{
  "model": "audio frame classifier",
  "n_mels": 40,
  "spec_augment": false,
  "output_stride": 4,
  "arch": "ecapa_tdnn",
  "muon_scale": "spectral",
  "momentum": 0.95,
  "orthogonalizer": "newton_schulz_5",
  "steps": 5200,
  "epochs": 8.5,
  "decay_fraction": 0.3,
  "weight_decay": 0.007
}
Rows from block 3, named by matrix and row number. Each number is 500 + 25 x the weight over its row's rms, rounded and kept within 0 to 999. All counts start at 0. Numbers have three digits each. After the name is the row's rms in percent of the matrix's.
# c10: first pointwise conv (model.blocks.3.c1.0.weight, 384x384x1), inputs 96-191
c10.148 101:522510500457486464496496516535462497483500506508461481473557513526521493485514502514509450511504496588524495537482506474485510518501540521495476486521456502490502520476516551524497511476501525506485478535528490516464517490522487480499546489495527481509496516452515482482502520455531487509
c10.149 105:503511501494498490490556448508438493506478514519509474446496465514491503489509489510495502527487486503509499509442475487469462491508514468468490475515507487496499442539527528497510536540485484502442483479493479493529506468495484505500521476489498502472446518500515517506499515510475483507
c10.150 108:476548530512541495512512484459506542519522517470504518540434515522491482501525487489466498486471520451511485491485455462519523440517509475457469510540518480536468485519506499565531464501461473519463528496471566512506509457484503483518484547469517477523516475507475473485522542464518449517
c10.151 093:524524506478493447488498497466494498509516504499495488490540479522506512525513466487478487494510517495511458537429515496470458507512515492486464487524464499518490528536475494477528515489468490503490522496466462424498494490495521518489502521481466508514444514450547492518545538483486507555
c10.152 109:501510515527510466522508445527513514542480576518507517502480501468492499484520574510491501463474495484474500490534505550485526514499466508507491540529485492533469520519534455466467510537533499451521500501479498531483482515508467517530521480509514479506463500505537529541518482488500514521
c10.153 098:486517508476501508559540507460453518499507512492490542523484548526491525531472439522478476535490478555541493511502531518482504495438541491542502477501481518544465488527531467425534527515497508517484507489491511521487515504516530495489510498493542522497531478478516536499512490479503520472
c10.154 105:475506530511467508461470505481473493515506483494457470496501484501500458500519472502508519502573481476504483511550483537511499535476469495486483504517509520486470471486505514511476489527491493498489522488486502477513477470493527548519467596473515521501508474495498497507495510517535515509
c10.155 112:546543516524479534506518495516493511560492458527477487523488511490497542514487476477478506500517489548483500507490497503491518523513481532480493498503513518470495506501496506485515506486510547505510493498490517503518509526496475556491499517511512491466535486511495486484476547478489470529
c10.156 103:518524466508504501493486486523499489469524473523501495522496462508454445498544448497577452495512467511452486484499466482520477506490538509477498459538552524480573470484497510522502491513443523546500479445497533499529508480483448500480501507477519482508501519483525492497502537473523501478
c10.157 101:522503508467495505479503442468529513502507548494496483506514526515505498494481498485471459520483462540474478506524482487505476489453518498476481461532512533523537467537523499499513523502505507468497466490482515526493460479492536482459502458512501512492469474513458467530488495548488484537
c10.158 100:481504467492490533477499490481497504494519429472482446514524482522489519500518491495494478521494449467459438542510542527507505482469500508567487494501484482505485484453518554505508571490542479508522471519499491481514506504480540504527489447521513490458507522475512485497441532532502520472
c10.159 104:539530516508504468526487473481524495448541515503494508526454531482507509503483522503488538479497526467498469462543485485523462475527522485461532493499504512536483449503440473464511483484464476505490483541477535474525490489525423523534460505507492527498545479497500460505551560523488488493
c10.160 093:493467474493491478452571484474538445492522482492509460524483496486524518472474493519468483478489464497515446481507508477547483496527502469498512485524557522510503502513485540510504502466505495503504463525518510477544488527498493519507473520455528523502494485531495543486507481472461497483
c10.161 118:515511545511511483484483504523506486489489499486526484458508540476541458520478491553494477510506530558505465490566494503532541533492526501458505500457506493441466473512502513459481473466497495496454464502493499484560451481499553499537484488563509515449529529512506483513475500535572479510
c10.162 110:541471527492474525477503484483537476527518478519449495537463475486512479457521539502467511503512539494470516501525507430488501507513509488512492473464473520558502491498500476521537467457475489486497520520501503489485529492502502442458483547486491509534492523538516475476493503510505463543
c10.163 104:500499501499452449483482486507495497516478499467527527486487484499523496519498501490486486507533529509503544524538488456457474517481519481513506452506497513474523494544502478475527492501514496489548512485525504502471493476525558494462513491503547459489532505478561470495508523503450524512
c10.164 109:487490499489539484528490518495528482486506513491509480537491491461511493521523478524485494503513501488492480533510454497503567498489522489512498478462476553495449523495464504514497481540481520516485540436523520527498487491514556524476457486502521471456504534517499520524534494506512530472
c10.165 102:490542517513481483491537480554482498481492495482522493485529449497488517521462524502517490522480469509513489480512504513527536467494539442508475487473502544494540503458487544536525481487488516505470484446495502516492468479501500476488514495505481484484500508497477481475494486530468486483
c10.166 095:500501498504453496514463500454490488527492490484501506490512510514461531504582523526498504494503538491473464471491467521512474477515517489494533488452493499462527491535485488467522509529489481494473475484512515516508480503496523545470490502524470503493485506488472476468495528475475476494
c10.167 097:519507508510484511538514458505492504491510439475494494516490540497499517514520478511470479477473508555526530495477492509496476474505538471472489492504497463475535502542517490506495487546554469516512493523492495470526527526499533494468515493480492520460508441503496480478498472487513531525
c10.168 105:494532521462527477530508482515535511512469495496513481502508474493490516501507584461518458520521502464475543489552496525498498482487505514501516504469469513490486438486483501484482441540493539470475510530489516516480508542505494457456503510522553543502496520516493512506497510536494525530
c10.169 111:558510535506509445489495499520517477488470463507482486530524492479514499537473491513595496473467505537497539508495495502533503554543523484523523533516514513484504522475496508550451501494552506498525503467497506506485482507541447477484517511477518486527515515495498515522494539495466512569
c10.170 105:495468495537511541528497496529466521522474543478483506459459545482518519521491519539531544564505484534542477496491478539526476521499486512522530499498517529489466508475505476518458506462501529483485496487509482537536438505496525494518493495482563542498513493515593494508488464476527471504
c10.171 106:536503472490514506525506533468472504490517531500495503486508441523556525535473494508524452503506516502482531553454483500483522481538476519527497530503487537491485503583504522524475482512473457508524503477508496531509485504508514485488517492524485537547500519483520526504513473524543494505
c10.172 104:487520477516536515506506527504502505508496532518506520508507492538486456475484473511467506495472510483502520528451489517501477472478437466474523459502541515523530491474471488486498513534470480472499543514547489515525511560512488496495548498516520485546512470503477509516523479475447466511
c10.173 098:477523515545508500544497523513504521538494502487542528551508480479505493498521505511558500511482518479492491518493514484462513486504524481503531510528566496489572530483552470494500498495514535538530487546471500501470446489459474481529516518542502536520499468516481518480482529517534515410
c10.174 109:491476452512487476514532487494480502524483474442474539485496500499482473496488504489537447538515495454493527477468481526530512506499446520495534510461495502467501521512456532542492459520453472481483547484514497528456536479522485500502501469499502523490495512512470475515550452492490515513
c10.175 103:486537526513473486474501476495478476515490513464538522492527471494496476463527484480484506480533506482500490514473511473470536515493531450522536522487477520495467533529494517508504482498460472519524464461520459483498521493509514473506506528453444468490499522490486500523492486535477469463
c10.176 118:538547532517496515502517500531470494498515502419496473525526500475488464508495523472521536490481493471542516510488488459536460551490524488476516507501474551504495538506491516465448515533506489528502521507430471485510481497495510472542517494525505494472449458501488512526486462518458484483
c10.177 105:512487512513446498495466496495503458454472464479482483520547503500566542515492502455475505535506499488476513498475545496538508519495463487463455504500507528528522461540478493521523487471464521461558501480487475524509485529491487507488496473480510530472512516475500507522537535506523501521
c10.178 108:504521521523468509505493505514454522481487453457497511501495489490501538511459484511502456511525541432491480461494503519517535504503462464449467499528507500500502477478505507516562490483484528482486482554507501462534506492537476529471473496447522558473518477507518502463517492509463497441
c10.179 106:486458517471508479500502493474517485496477514486495532553486569485523506508537492507504503475497511508430476475523489533497485476465448505527521462475482484457502531457496516545468495487430487503478505530517509486507497488483474503532496474482504523477527488475514502530536505457503476476
c10.180 104:504545505504544475480492518490525497468494520439523532483488464570530503505506480536490504457503562538527482517519500453515486460525505539479504539510476496474529480467495516501446499542527480510519505540523477524464495489553479517521479496533483526457459479498494527487525514494531533560
c10.181 106:566468497496513480543447523518481464526476499504506489510514478519496502518495500486447515508536447472481465491553500504519500514464491495525476522503499491510532465525517470531511513510494498502471481541472506485503541482521464480448479501519430534489458481486513513518500523507529519480
c10.182 112:507454529469465516487486521498518485471484507465471522507487515518484522462505453478511520462491474491479541483524491505500521491542482491488479497472490521497476500499501506574513519464470472488492528475471510509524515503527518498502506528477497495522551534479492460484489531475496494499
c10.183 097:511512508467530491543504522516503486461497483506497491548456471468447513490500497493496475456500522523526480508533520494527506464464484479468482527508529479547511479493514508506518511473539485491477503523510489482457458471529509501506482496493484520497489561510487502510511468508536545491
c10.184 107:504537492484442526537527450523496531517502486538480451500496536515519496484462515514518493536486518503515499519493494523474521522471493504506488468533467457514522504505482500504529493506497496500528487498487500486456528488504512474492513521504487491490495513471498480483533455493463539485
c10.185 108:519491458518492473511491524523458497498448481503500475490484476478507502466515496516584465499519494528527548473498453502527519467492502552495516514518526502491530515553529499493541585452512488487535506496478505557478522473501495512517551494505526483510508504496497524479456473522482493524
c10.186 099:451562512477551503487530505521536485497462471522516491529513501527521443473478527481475487522537500494478509526491490450499503478501530497491493464458463509503555512438515471454523474486506496515519485517510470514510480552522514476499551542492530522487540530508496513514508503445479524495
c10.187 099:488513471516507553522556508564542539453541513485494542503521482519513477499493487488490515521539463518489496546551466479528500487474515515485457523491477496517525474496537493458482524517526494503492445475474482536513501476502526514463467491497507441479511502475497502489521503527570488514
c10.188 105:455465478535502507448498465494457484503490456529490504469499550463529499494519488571509568451499514561535499523507490510472504472481499501507491513509473555544498498495506554513482499497536499486486495459524495475481495534461482509516526525482526506505470515507522496476490494524476545515
c10.189 111:559506556467534474472475545528490545494556472510519488516532496490523541557491487472474474492481493571479538526470511510510530471504509502522529536497502510514450478551484481496499516470503512482556473524435541485476539529467458542515477505564548496482463483525484474525501555499477496543
c10.190 112:485475499505460506559510478481505518481503508510475527487512549485511555516528538506482467499507497485542528546513494490508474482519459511520523512438491490496516481503506541549503497485542450519560505493494491507457506497495510501472482487467502489521516512492505525519500477544468504592
c10.191 098:512527484483526496510529529502507504494534500495464538442517523526469545501551519506511522508509428510491531518450493470537518461510539491500513448540490485479512525481468514418504526499470488463491518504459465508441505502467481484488543514498530496462507539484512517527523495493526511497
c10.192 108:467514526480476495490535477539485469464482481487545508483516550489500530481491531525508486500525480518503517498476478485500500524542525485488470475483497534497513429465505481483556507468546500494505500499489527536510482519426488483511495511470508480504508516472513444492479484498492538497
c10.193 095:491492493496492464599503516503492510503530543543500498496469470509505473514512526547496534494524457520510505521521525515494518491526459502530510506549490538508501482519539473494506516514506503527498478469547501526507539511527471513548458506519524494550489518463491505443527521467571501474
c10.194 104:519488490492526483479521502507471468487448505564464508513478511536504482511494507541522497531497508485508543492468469528462486506473506499509472479507524527465484500502519486514486524498475533531494505513492495509481499481465480510465507447577512490471451464509522485507521505502493465491
c10.195 097:509488504515516501491514481565483472514527547479543466511487525483522486513522532489519483496527514497474517546474530471492532482477524530501511499486485488544475456461499464530489503497543492500538526551514505520492527547472481538522551530470471473504515518500537509508478453508504542509
c10.196 097:551500514480542489546519534472518512515487470541529494462512498533556503461513482538471524507487524493493491518480519465490512526491532536540503477491520505522533508494505491508483510478511526504514471473537498514463540501484481518459491519525508474498496498496468483453490530520524525540
c10.197 099:469453524514496518506465517476560499486495479506509465526532490482466498491541497461454512508475462490494444524500497485522526514475505465498521495444485495523514492491516474519458495498517523492485491507458488453458448502502481493562525464455477479482526504478476488500477482552492474490
c10.198 101:514502508497498500541493490495538503482494459536450491497462535484517496430508488497455528452481490483493502528463506494484504484523500486500479501488513454499512504464498510498514545524509495473479536539457501496474517537501474500522515527493536463498511505520468504487504443503518511482
c10.199 101:478482493492501502490528518509486481465506458509523513517465519509511501455485509509469540467476469479457483521485463534501498520458537510493507495485523463524472513469502458477456491519460494483523452511518470485513487465492481522535481535515514500520459489490494484486492505469488493505
c10.200 089:523551503517517512467468495509452468516483497500510538549473504466477514502509516528489510494536486490515510510453524514502470509472507518513486487447520498528497515503514532444523524511497526499520523520521491469484464493539532470509497527492509471491459497480511501510550500468508468517
c10.201 099:494496484480514529524477530536518474549504426495508547512522537504496510497529467480540501531548462520501527476495530515521489472478497540498537495494524516477510513479494472550526511498504499512507505487490510493540506452483514532502446484531473510493553500507497475482478529550460477466
c10.202 092:479494491513502543544496494493462532488500496498500472505507466513501487505515472484487512546498488520518514471526510517465512471483520504504508523475497515501518478478493437457493480467446510561499459517525471461515463477496501544523509502490573509534491494439539520480505479516517515519
c10.203 101:461509443508474480503496530542504460513498457515512485487506514481498492482483565451499523505505535532523553480477510458526451496450471485501487501469459575514507508450492497471482497500515488487517493507491470520524523485560523512498507515504509497479530482513519527512496494467542493541
c10.204 100:492474460488520518483503523498517484504529464533492530452469495491507526506489488488503471510469501510498524526435542494507476506495479508482464503533544477503467492568540491502518521450511540493495512495497513483485463506477563495504483515518529512502495487479490484453501473474454503479
c10.205 100:505500513503487518474508517468476525469482513489442489491513513510507560469504509503505481508481490515479489497501507482584521464537473471502537514507499505515506509461541499545513493514485490532503491491474521489500502496471468541519508494497476495449503482494525488497491545493553537528
c10.206 093:463497473485493489506507503524585465552522545522498475486488468524485515547512516462511527483505537508477481492455529503461513535493501503489510452488546515481508494492524511471435486469487509508477502555488462536505488494501469514523511504495506496514510542541484513506525522461507556493
c10.207 094:452484529476527487479490485524456519523479502467478509537460570510476466507507486520503473533495493490541530479509524452506492501464521498537501446497481542532505546511480540539499538543477477550517511494477521483527525564538469457524530526534521526535505486504533483488525500536504467522
c10.208 097:508461472465510537509478459499486449472490512562506464452450521498448519456470492487436517484570487475515492460532462476501492498460461506483507512508476479542507538491557492513537479530501500513477484485520470497505474513503462499501500513497502488507485465480501512494519487498489507503
c10.209 094:512468496498557462485508512510492500446558485505514512487492520506480510520489505527524509506478506523519459507526504528501500512531464518513462538487498507477493501504491473482502482533487501483496481494504477538500520507460537506551517516502513517517513468521471514488463489487504499509
c10.210 088:469519514538495524477519483506543512470486451518493539472533486471516514524483466503523486523504498530501509539556521494505527516518505486536496473495502487505529497492508518479537486482491518518483471497461504496468515517538470484560485533519496486508532531495527529495490504482502487469
c10.211 105:486505494459520495567518494533502492505531522516477535513517519480489480478489475538466511465565510475437502505486467510522506463490543526501526536515519489500522456512541437474496491463483492500517514529507491522487532514471497525502495479504457509495531471512510488491487514515488505483
c10.212 098:508508491515486465461492467508545510498496531495475483502511498500543504444507482492514507487492536493509511487490491485547483554531537524488492457517553532482515490497548490499504485517460524470512523489495496494528535469545523532486489467484467486478530502477505467534490471563543487490
c10.213 096:500490467541528530502511485487500469486520485514519462511489490526498463455524514485444482529513458518473491501543494475545467492509508501485508512458547503499472514466517557453487516510518482508539500512515510509473468470498489537551453521505456508504486510518479485509502495524496538495
c10.214 101:477480496487480492545482499490471519496472495532488430466499480455480545473484481531523501495521488480504493459554491509531501526466501483478484549518519536477513545487515453512468502540474448488481481499521471486501461503496444521518518527474503502464485500500506476549497522514505505501
c10.215 096:533500504521504514510524521516516512463567491475486463497458561478473482535490488493511539523503540463503458508503509497463536480498482504528486486497488506485520457487506500462487514482495529482552516543495467499536535547493480480442496574515477491493523543531467519515514506508511570490
c10.216 095:464441518533459509511509504489476525511512535494483487471486501468524523488470502476514475474489516468536499485464470490492522536547520520512527481467552432513515496527503518478498510519489504508475539504513517467496453540496502476502488535525543503479490486517458513524477524501482467489
c10.217 085:524511498492541477488496497474528475467497512510482523491489501547477498475477480507489514502515449493471464499491510477494472477508484451503496493489515514502490492515477531514456509529445452508505477487493515488552517458511473540495485551475510545500483522510505521548517487510481506515
c10.218 093:479508505533538479527513529521446520475493459529511471485527484504523542480512460508523424501526538520448503509504499492453492530462509527495543500554501551505514478481518516502489475510515503509513579541507508478504507528499488478471542510527502495469451495493487492522554460497513507513
c10.219 088:509501500467475502484515495489457457492485492509516514531485483525479540533471483542494451459495511512565505514520481476497505509520523509489539520463537491568473494505486511514510552496484502494506506485525503486519468518475546498499482474527502446526479453479489524529490497487527508534
c10.220 100:537479531554479493511526493549518517491502507487523508500461504501496513423498498472504544464505485479523511464501458533494517578510507504506477506470505507513478474485515468466562486527502497502506517483520516505508485523520490519502481543480521554467522481467520446472500484512467478472
c10.221 094:444513495495544499516490517535487525472498507493456484512471498513512490497514529472515500508483525501487512489468534510525527559517496477521489498506534512461541475511497484484503483539489488521505474509547442512466524477530494481532493529494516524478498533496504558504496512491515528532
c10.222 106:532552500455480519511479467510477510496490500529560458494492526513518484514539489502463484451497493517545486526475516477528545501511525479529488487545509490508495467517495478553464518496474507518536500495532498544529495507474507497479504501493506491512477486513520478481484501476508530468
c10.223 104:473486513479504535464508464491477521481510515515552558494466525481543497497486504488478498520478514528514491505506490497536506520508486521513522492495514481516456514511497529488491510485493431542549512488495509516502434514504526512495482502512473457501468528546514489529532521548516542522
c10.224 095:487515488469507467490517568536515504502553475499520508532515483529473538458480510466540453502498493490500506513493526482558491487484506445502518473467457490507531464536491529483456533517539517487483485478488553522470519538498495519460511513492541498522513487511479508507529542555449515466
c10.225 102:507501555543484510485481493507504539467509480481514516514502532503451453443487492518464560497443473500496473544501462529501488486478510530492526447474473536541526499453512510480499481514513507517502491549536509545492472467516488546528468512498533497465489476542474495481511455507492492478
c10.226 090:477536537501518500524499505515500452452510543484483488504478504503505481470487488435510501519525510524480502520460510521511525481521488490491501491478512486492517493506500483490515486510499514489522493537530490465473478489566477471490498535492514493470525535505495504533540512533541483516
c10.227 095:433484481454538513515546570525500508451498529541466494448522503504499481463476523532515488523479482539483509480544508481459505504449488509509487518556530486465462455477515486476544493464497514498520492493508462528509468517556496495476493534496534492509482514478490521513529514476539493505
c10.228 089:511494483538526492492495465483496527523498502503528476523495488507495483493517508531482495503482454475463490539491491486502489502477531557571445487506455493503524530488545501512483515503530530526453523534515486522493519464520519524531496468538499450506525485488501499484509499487536445466
c10.229 106:534466559450520485547481520514569502538529480501499493460506523523462511489564463491462513529514484481488493460484510474493491508485534506511457502438486497534494472462508523545531463495510493527502512509516473499480536480522509484514480455472453524489520524505497471499490495502486502478
c10.230 111:501475521505499498480490491481492520550491484515503501511510488505493481492458480473489508532522456503500466461529498490502486505493550502463474500507483472513497457508517506560495475472500507438516490512507530509463486478529516475535525484514478476455535463508517503451489554525519468517
c10.231 104:451549471413471483513480486510464484512477464492488495513482491486489523541520495533508526539476463505502493460468511551454479521464480485478492519515507520565486496496507525503544467459459479489529530501508485499481511516517525492448508497515506510520518510552512472517512459467458518486
c10.232 101:508486476475500484507517480544490514509491470541505495529520451462477512491505486476500473490506467471536510513553484505489509513499508474500500495493507499468558478482502547520498496519482487537459470503516508497509499562457528503528504498438494496496484481484521539524509489507497494518
c10.233 099:509511515527534467556548461463479521493516488538480472509500477528516470453528501490503501480525513515525497471499512519551472484527461521482512531527506524482495478482527478522470479477537513518565482498489479548504492483470510531484502527523501487495463465505471472530523494508515488536
c10.234 092:578489476467475482464521539513506431568550476498512460536515510516479497521557482527509487465509508492489484461503489541513528486505522491534526481507516510491473477477508489500441463478499523484497487516483480528470514477502494537501496484473481523449517492512517516533495471495551524518
c10.235 100:499488475490435516534532486531505494511484533486445549486507456547525462471494475510546533512502491479457518454523503498485463508489517510508446520492481500518510487524480484475468518498466476510524501543532503497493489547524474518441504482535472515514488507509519489506498511506491501537
c10.236 094:491514466439506483513484508505486457470479492531524463498513493515482502491510481483475510535490439471515512497518481498519519514508479496487521508546508531514522496466509504487494500497473524513496513495508507482510516509503497525491496543505479501460453494483510525505495504503546464519
c10.237 102:484488490486538466542489454484494551458469491510537487478435512483504498529520498509512458490497498489467490516548519514493492493453463516533489498499540516485502489462555480513479454495508475481490519561471491513507505513457491526458486547528492501531486488496500486502511454481484488489
c10.238 099:509461499487488509459515479466504520503542512525477513482579444505465529506489515539468533529487523524489462509493496464491477482524462454525493483471494498479504484503506523492519505488418509482535485517553513484466497518481530491525506456541520478488507508467495500478480481492471496526
c10.239 106:521468517504523491516513490459507485447506511517458501515462480472555496521513523521506510531537467478498479469541486540478494499514500505462509485476474483477500506468507464546511480511483497470495535462546507495494519482478441505557515469506472484483507502490445485508486479545504501505
c10.240 102:524482509478484503462548537484525509519517509483515469517501475519528520538526541519537506526474444479494529466505536523533473545443499519517483475483489512481464487517460520514525516489455503486516460489504522497493487486495488515419493499500509509485514484537516527470507514465523525455
c10.241 104:523534518499484492497490510535507499498522493493477520511489495533484482490488509485540508562478532492466515453516467508486503503505530545525503513528485441472508476513503450537509482503495491471504523493449549488460508522458515482450486518521485469497516500514518511560486502492504523501
c10.242 094:501501483512489532520510493493499490534505537531498487547465484514473502479488479509519482482463499516500503514487486510510529467504482541436481514476500505535468543479521524464519449514492492543501502503456519457514465540499493479421537524506475514464463465473511513473520521503475509499
c10.243 095:497486472511480509517530510500502525523511521503498476509538535504466532497522513491482497476496543507544524538512523445433488512475464500489482499486504486499520505437493465474502470467490468470529520521541496487512539492520497481486484500486495530504475464523477529512518513514465537535
c10.244 094:564513517528486476493516488500470541520466429499501493486467477491477495470520472509482485505472457519506520509501513457508484467497503520544490490500517513499531498501492490516475521504539511523520518500543521508487510517503468481493494462489530474497531454517504545474504478506451498530
c10.245 098:457516480493520468516479465506518521490511530499532500515496509510494508473507470492528510550474499524530478512520513531493500509496512479501480498470507523489535495530505535497520534527478483525519480503490498500503497433513496488499515516542467514537507454510493475498535468505503498493
c10.246 109:509470495496536501478516447481518535500520494531502543518465517458470469535469485498475524466488458549516504473515436530530483497545492479498510503524539470473496486529473432552511498532507516487535501433539565525465540479507487491487507530530540485516505483498514499514513496539507471514
c10.247 092:495471503452481506511508503518513498543520526493483560533527433546473463469504498491525471491474499500512493506465490494494474488550479543503480494500486467479538511516467482514499493499470526478501510482499479529498559530533506494488486513546481495470466531535476548511531498485546481489
c10.248 079:534523524495480489509466526465489476491540496458510470530457525528462495497530507488479490511492509526456527523497526481508532488496491484559518538488516537521517509489484482498521503509522450475523504487501450523557522500424504527530484548487520459444516517491532520534521518492545526481
c10.249 100:504478484490479520520485511523468529481480486544523505447474467507507494492480481565496499500521500511510478475530485503516498487553495509505499498447538498496549494495484514514512486503494483453547484483523482532515506510531501472517518542459493526431478483479452482465513452581497509572
c10.250 090:521511527495503460540492516477483497513501516503486535491486488498508443477501480485439474494538485477481541479526508551490491509507522508466492500484516461502499507507407476467510489465496490521469537468472505487547525513508488510506558517486516527495510502496527497542511514505495519540
c10.251 106:516496509483542490472496512502510481515532542542477537498477519525492514496488479509462531500489463520484489491463490473546487482542497488505499541492524465503531463479485482479471496533464476495512479472508454511476490492509458498496572507489489469531476521481449499510445454548449483550
c10.252 090:480506491479494531502466505525470443468456507530499518478528502494500511512510475455510517523507468499463492512498476498508492456494488445484472508528550505480533541462519534453499525515447517529484510480556526518502461472554511519502531489549511515468482514487461501475533495490503514465
c10.253 093:498499526500506509530509528531532483542479495493495511497502518451481471517546513516461469546514487505479491484526512522508474472498492519495511442506526523489481476452510510535472506548474530499516534491465499468471468488530565467503496478554529501459471522481549556528563538518491443488
c10.254 101:559502528509512501497489504531505500544442500471444461496501490469468485515516492485488462458488488482546521467509447509503464483487516482486503453472512492508492507433522483517522452503483481543487517541532483517531475487499517464504490503504500506550491517519523516532491484473460483483
c10.255 100:505517457470493530525503518504454525440510527517495524509482459482496504466462510513489501484483501500513497495458497500509483483507432527517472471466467512491465461475495535509505495480528510505475496449443547469475459503487506550509477502488498537468543505514493491556557480509498500498
c10.256 105:444475456488516505480490453520540508513462489456472477534506521500482524521515477500529491513468483543497485482498546414469476485512468462507471518516509502536495492509525480548512535479491484526494494527508512477551512506486499473538492511503485496472519517509425507478492526498534530499
c10.257 092:449504473472489513514467496461513525532481512510523506469473515524499477533494511509493502489492466498525511496506502491492485520488481495572507448548512485474489496490510484468472544505508505484511518504472555537486498486514510455511480502546520437524509486467524457460479500521528502530
c10.258 096:568510534540497502498497469487515507489424529527515492533512492530517480493503540497502503483497525514491486502519491520528527528485502493456515513497477530494485482452456549469520504515477535501473517474524488465511524512494501495513535526518528528474504431503488517538525489554505507481
c10.259 099:548496504490527474505507534539507497498497489549474439493476493494494509476463545533537497446533482554504503526476488518493517520469519498470490490512486480450480524497513518518510532514512522452510507536494489438499512522539516499514527529504525508476495502480495509484517465502537489537
c10.260 094:507496475550510509561459488542465516542485520517504503461459473500518461504512556503457490493485501532527517432508549500503504508511465482535491496523491483484476520523469529491494476493456514424523471525479479524504492514547481481488520496478485494502519494524499486536516524473533505486
c10.261 086:476492511521511471490489526496511547472486539501463480544509543533482479532494470477491508476508536498535476477495513521457509546555514535492500499536463499519485483506482494515539511512497522511492521513556491531478526467504507508507472480488442501505497482537494498496493498505481452531
c10.262 095:443463466499520533478478479514499516496520482523469561502480483478490488486472497463501503532477528493494479477503504507492570510507526500522542553484490451491491469521494495480504540513473537493512534540501530496526501472507497497518505503518498543487485533499508472503498495466502454478
c10.263 095:477552501533518505500501525498482539538540488454459507509519472529519488506490506478522487541545514483506480503450506465495479466508507465496528461491495501490510492518531487467477500488475479529488477493522469498499511517487536514503492458531508507522481546517519529486526510520477492527
c10.264 086:516500539568502474518545488533539495465497531505486502479501492509450533454512492521517500480466537510503475498492491505525539489509513532526478512532532469474490526488498514526512534493463500468479486505509477494451452501499499540512533513549498509482541474484505554472525473494531538506
c10.265 094:491493505485498512548552496495481508527530535467485525527464491476499514477542499475507541499511469523496477480465524481517503497539457480509525515479506503515550481490487483490473473523452477531506493499512464558582479527528454483529529511493519488482509525522542483523521518477533477531
c10.266 109:482485494484509518476473568491513519540482483495512505526419516497491491492498516530508496508549492498479486535495468471466504485434516481542486520528465518512519446476471450504495498471493530497512519485488496503490479535467578490521489482510552513489462505516463516510474526491501499482
c10.267 103:489491501504506477484503503547483518517465518478511488497545502485578514479535503518500499489521489498541503515484473523488491511484510469484474469501552508518534543548541510486510461552539520506488521470498493520543478492479490465459494487470483480513487517510484481492485457526538538540
c10.268 087:493492464506479467542520504480503507499535534480509489493498494505510526493551476482546479534528497509510500479506530485527495474493485481495513512476533527506491515464536531481486491496500519509474521520516513446476453518517509520489528486515511518503463501498514557544527503488534460522
c10.269 106:499478478522526480528532489470503497485485506496487494528504563470508507469508502507490479454475493553527509469527496477523515490537520525476475509518469487541546508533536418485482513525443482524495487518471478479481509453478545487484490513520495498448441536458461520507533443446470517499
c10.270 093:477498512501465509503488484493485484526473516514494516483478490522473519494562481509542493485489460489507478477514469473501509486498471482507492499552500487473507510504466453499503490520488513502521538462506487502494567481537462476492490518469476539470479511509471500552521443461511514467
c10.271 097:510458485491521476497529503469526533489533532499463525489513503506529474479493472539489432541500488524499432488559495506483469504507520493476490454493501487513547477476445505500470530517488534482458522561527509521491507493520481519512463519491512496493449511521521473513499459533514468514
c10.272 099:535489501478528480518476532476499492502480477531509485544546490493526486449530509493543503451506461456524509486506536486486474517551497508505488476516500513495529429515484512468518495474539550472472501465480499503499516494517495485524472535511496487467505485524489496514539540473454540511
c10.273 107:502482520482519485489485507438486522513512511565484492477474471541549472478503500507462532458480502524532477537503488511511477485490504468508506501515530486463476448474513517459499483520527507497497436469491533506509492503523511451493488513519502512524452484514494460507507527552498513507
c10.274 104:510496494507508483507466497487566470517500500522505495496511530531498513482476478498498527521543467494488463485500456490456481479538484497497524470537513460504494468463523470515518509462482483479439485530498474528516498482508460512522491520448475508510501529518495505493487525497542491444
c10.275 085:494478504533488518533513512495501500523512508514503505477417454501536457495478478484448512495539542518498490486519518500491496528528481500541502497523520473499493500491493511498486503499489523487527525504484475521507514514500497488521528506502522558494449435519541540487498488475506495522
c10.276 084:502489511505516477494486462500493487518450469464505533533506503511494469480519469494465493497474523470459506490498480494486546521470487509514526495529489460526501514472497527525524484504492500527487505449535465483539543513460535485481512479463462583439550486484481474507481458468482487459
c10.277 097:456506507502545498554458577522541469500580476484485496509509542472546488545539483488497499499482501513503542569498479445558520464510508475517494492506466459521512478441494501493552530511519524541471477457494480503477487534476542463533517521479497475535494492490425523501506510517498524454
c10.278 110:503504439475491547503509466518516444462498532492497464508506486482503481545457506506580511478492490504517503477451487498512497516485474511484510509492489491575516519517537489482508519546486497494525513483502485498507470496464454485459477502454486555533472535519530497497504481504490534479
c10.279 089:537510536478512484491543471474510526473512505484447512481514517500501517532523532485511476494471500502479486532493466524479488502508452542495508455526498483480477522475472527475513510467554546477466469515482537479453512488526465496495492540474481458494465502453492504539492506493550527549
c10.280 089:475516464546490523531498482527498538498529527519484514499507523501507554527534532466488528516509520507514492492501505536515521500494526477513535494506559496443548470485515530486528544499486474469493491523477501505504513479497492481466538485513502462497503489488504489517537568494452515495
c10.281 091:532488517534541494467495549492508458522498519497457522501515528480457479486533508501529540493522513478489500520549526504521479459526477461465490502495487508503525479493478477546485527459460492462488487514491468487514472478495534477472510507494553502505514481486520514514485478513498495523
c10.282 095:507507460478523494495521465483480480465483458497472536510518518473502538573570505523510491505460484490480494509493533506449489466508489510495437491472466465490495488514532490496501510533492494518509514490478472504510476546486530491474516463510489515483485530475483500536529445530521489491
c10.283 113:483494523491498468499518520532495507501489491505486492498513477474529496509472525509486495484524461479485473487529515502480502459523500522549477458458492520448515435546464477496440509502473543500471508463506507469490482480493483454503492504543523551513486508481525494533478466495526500450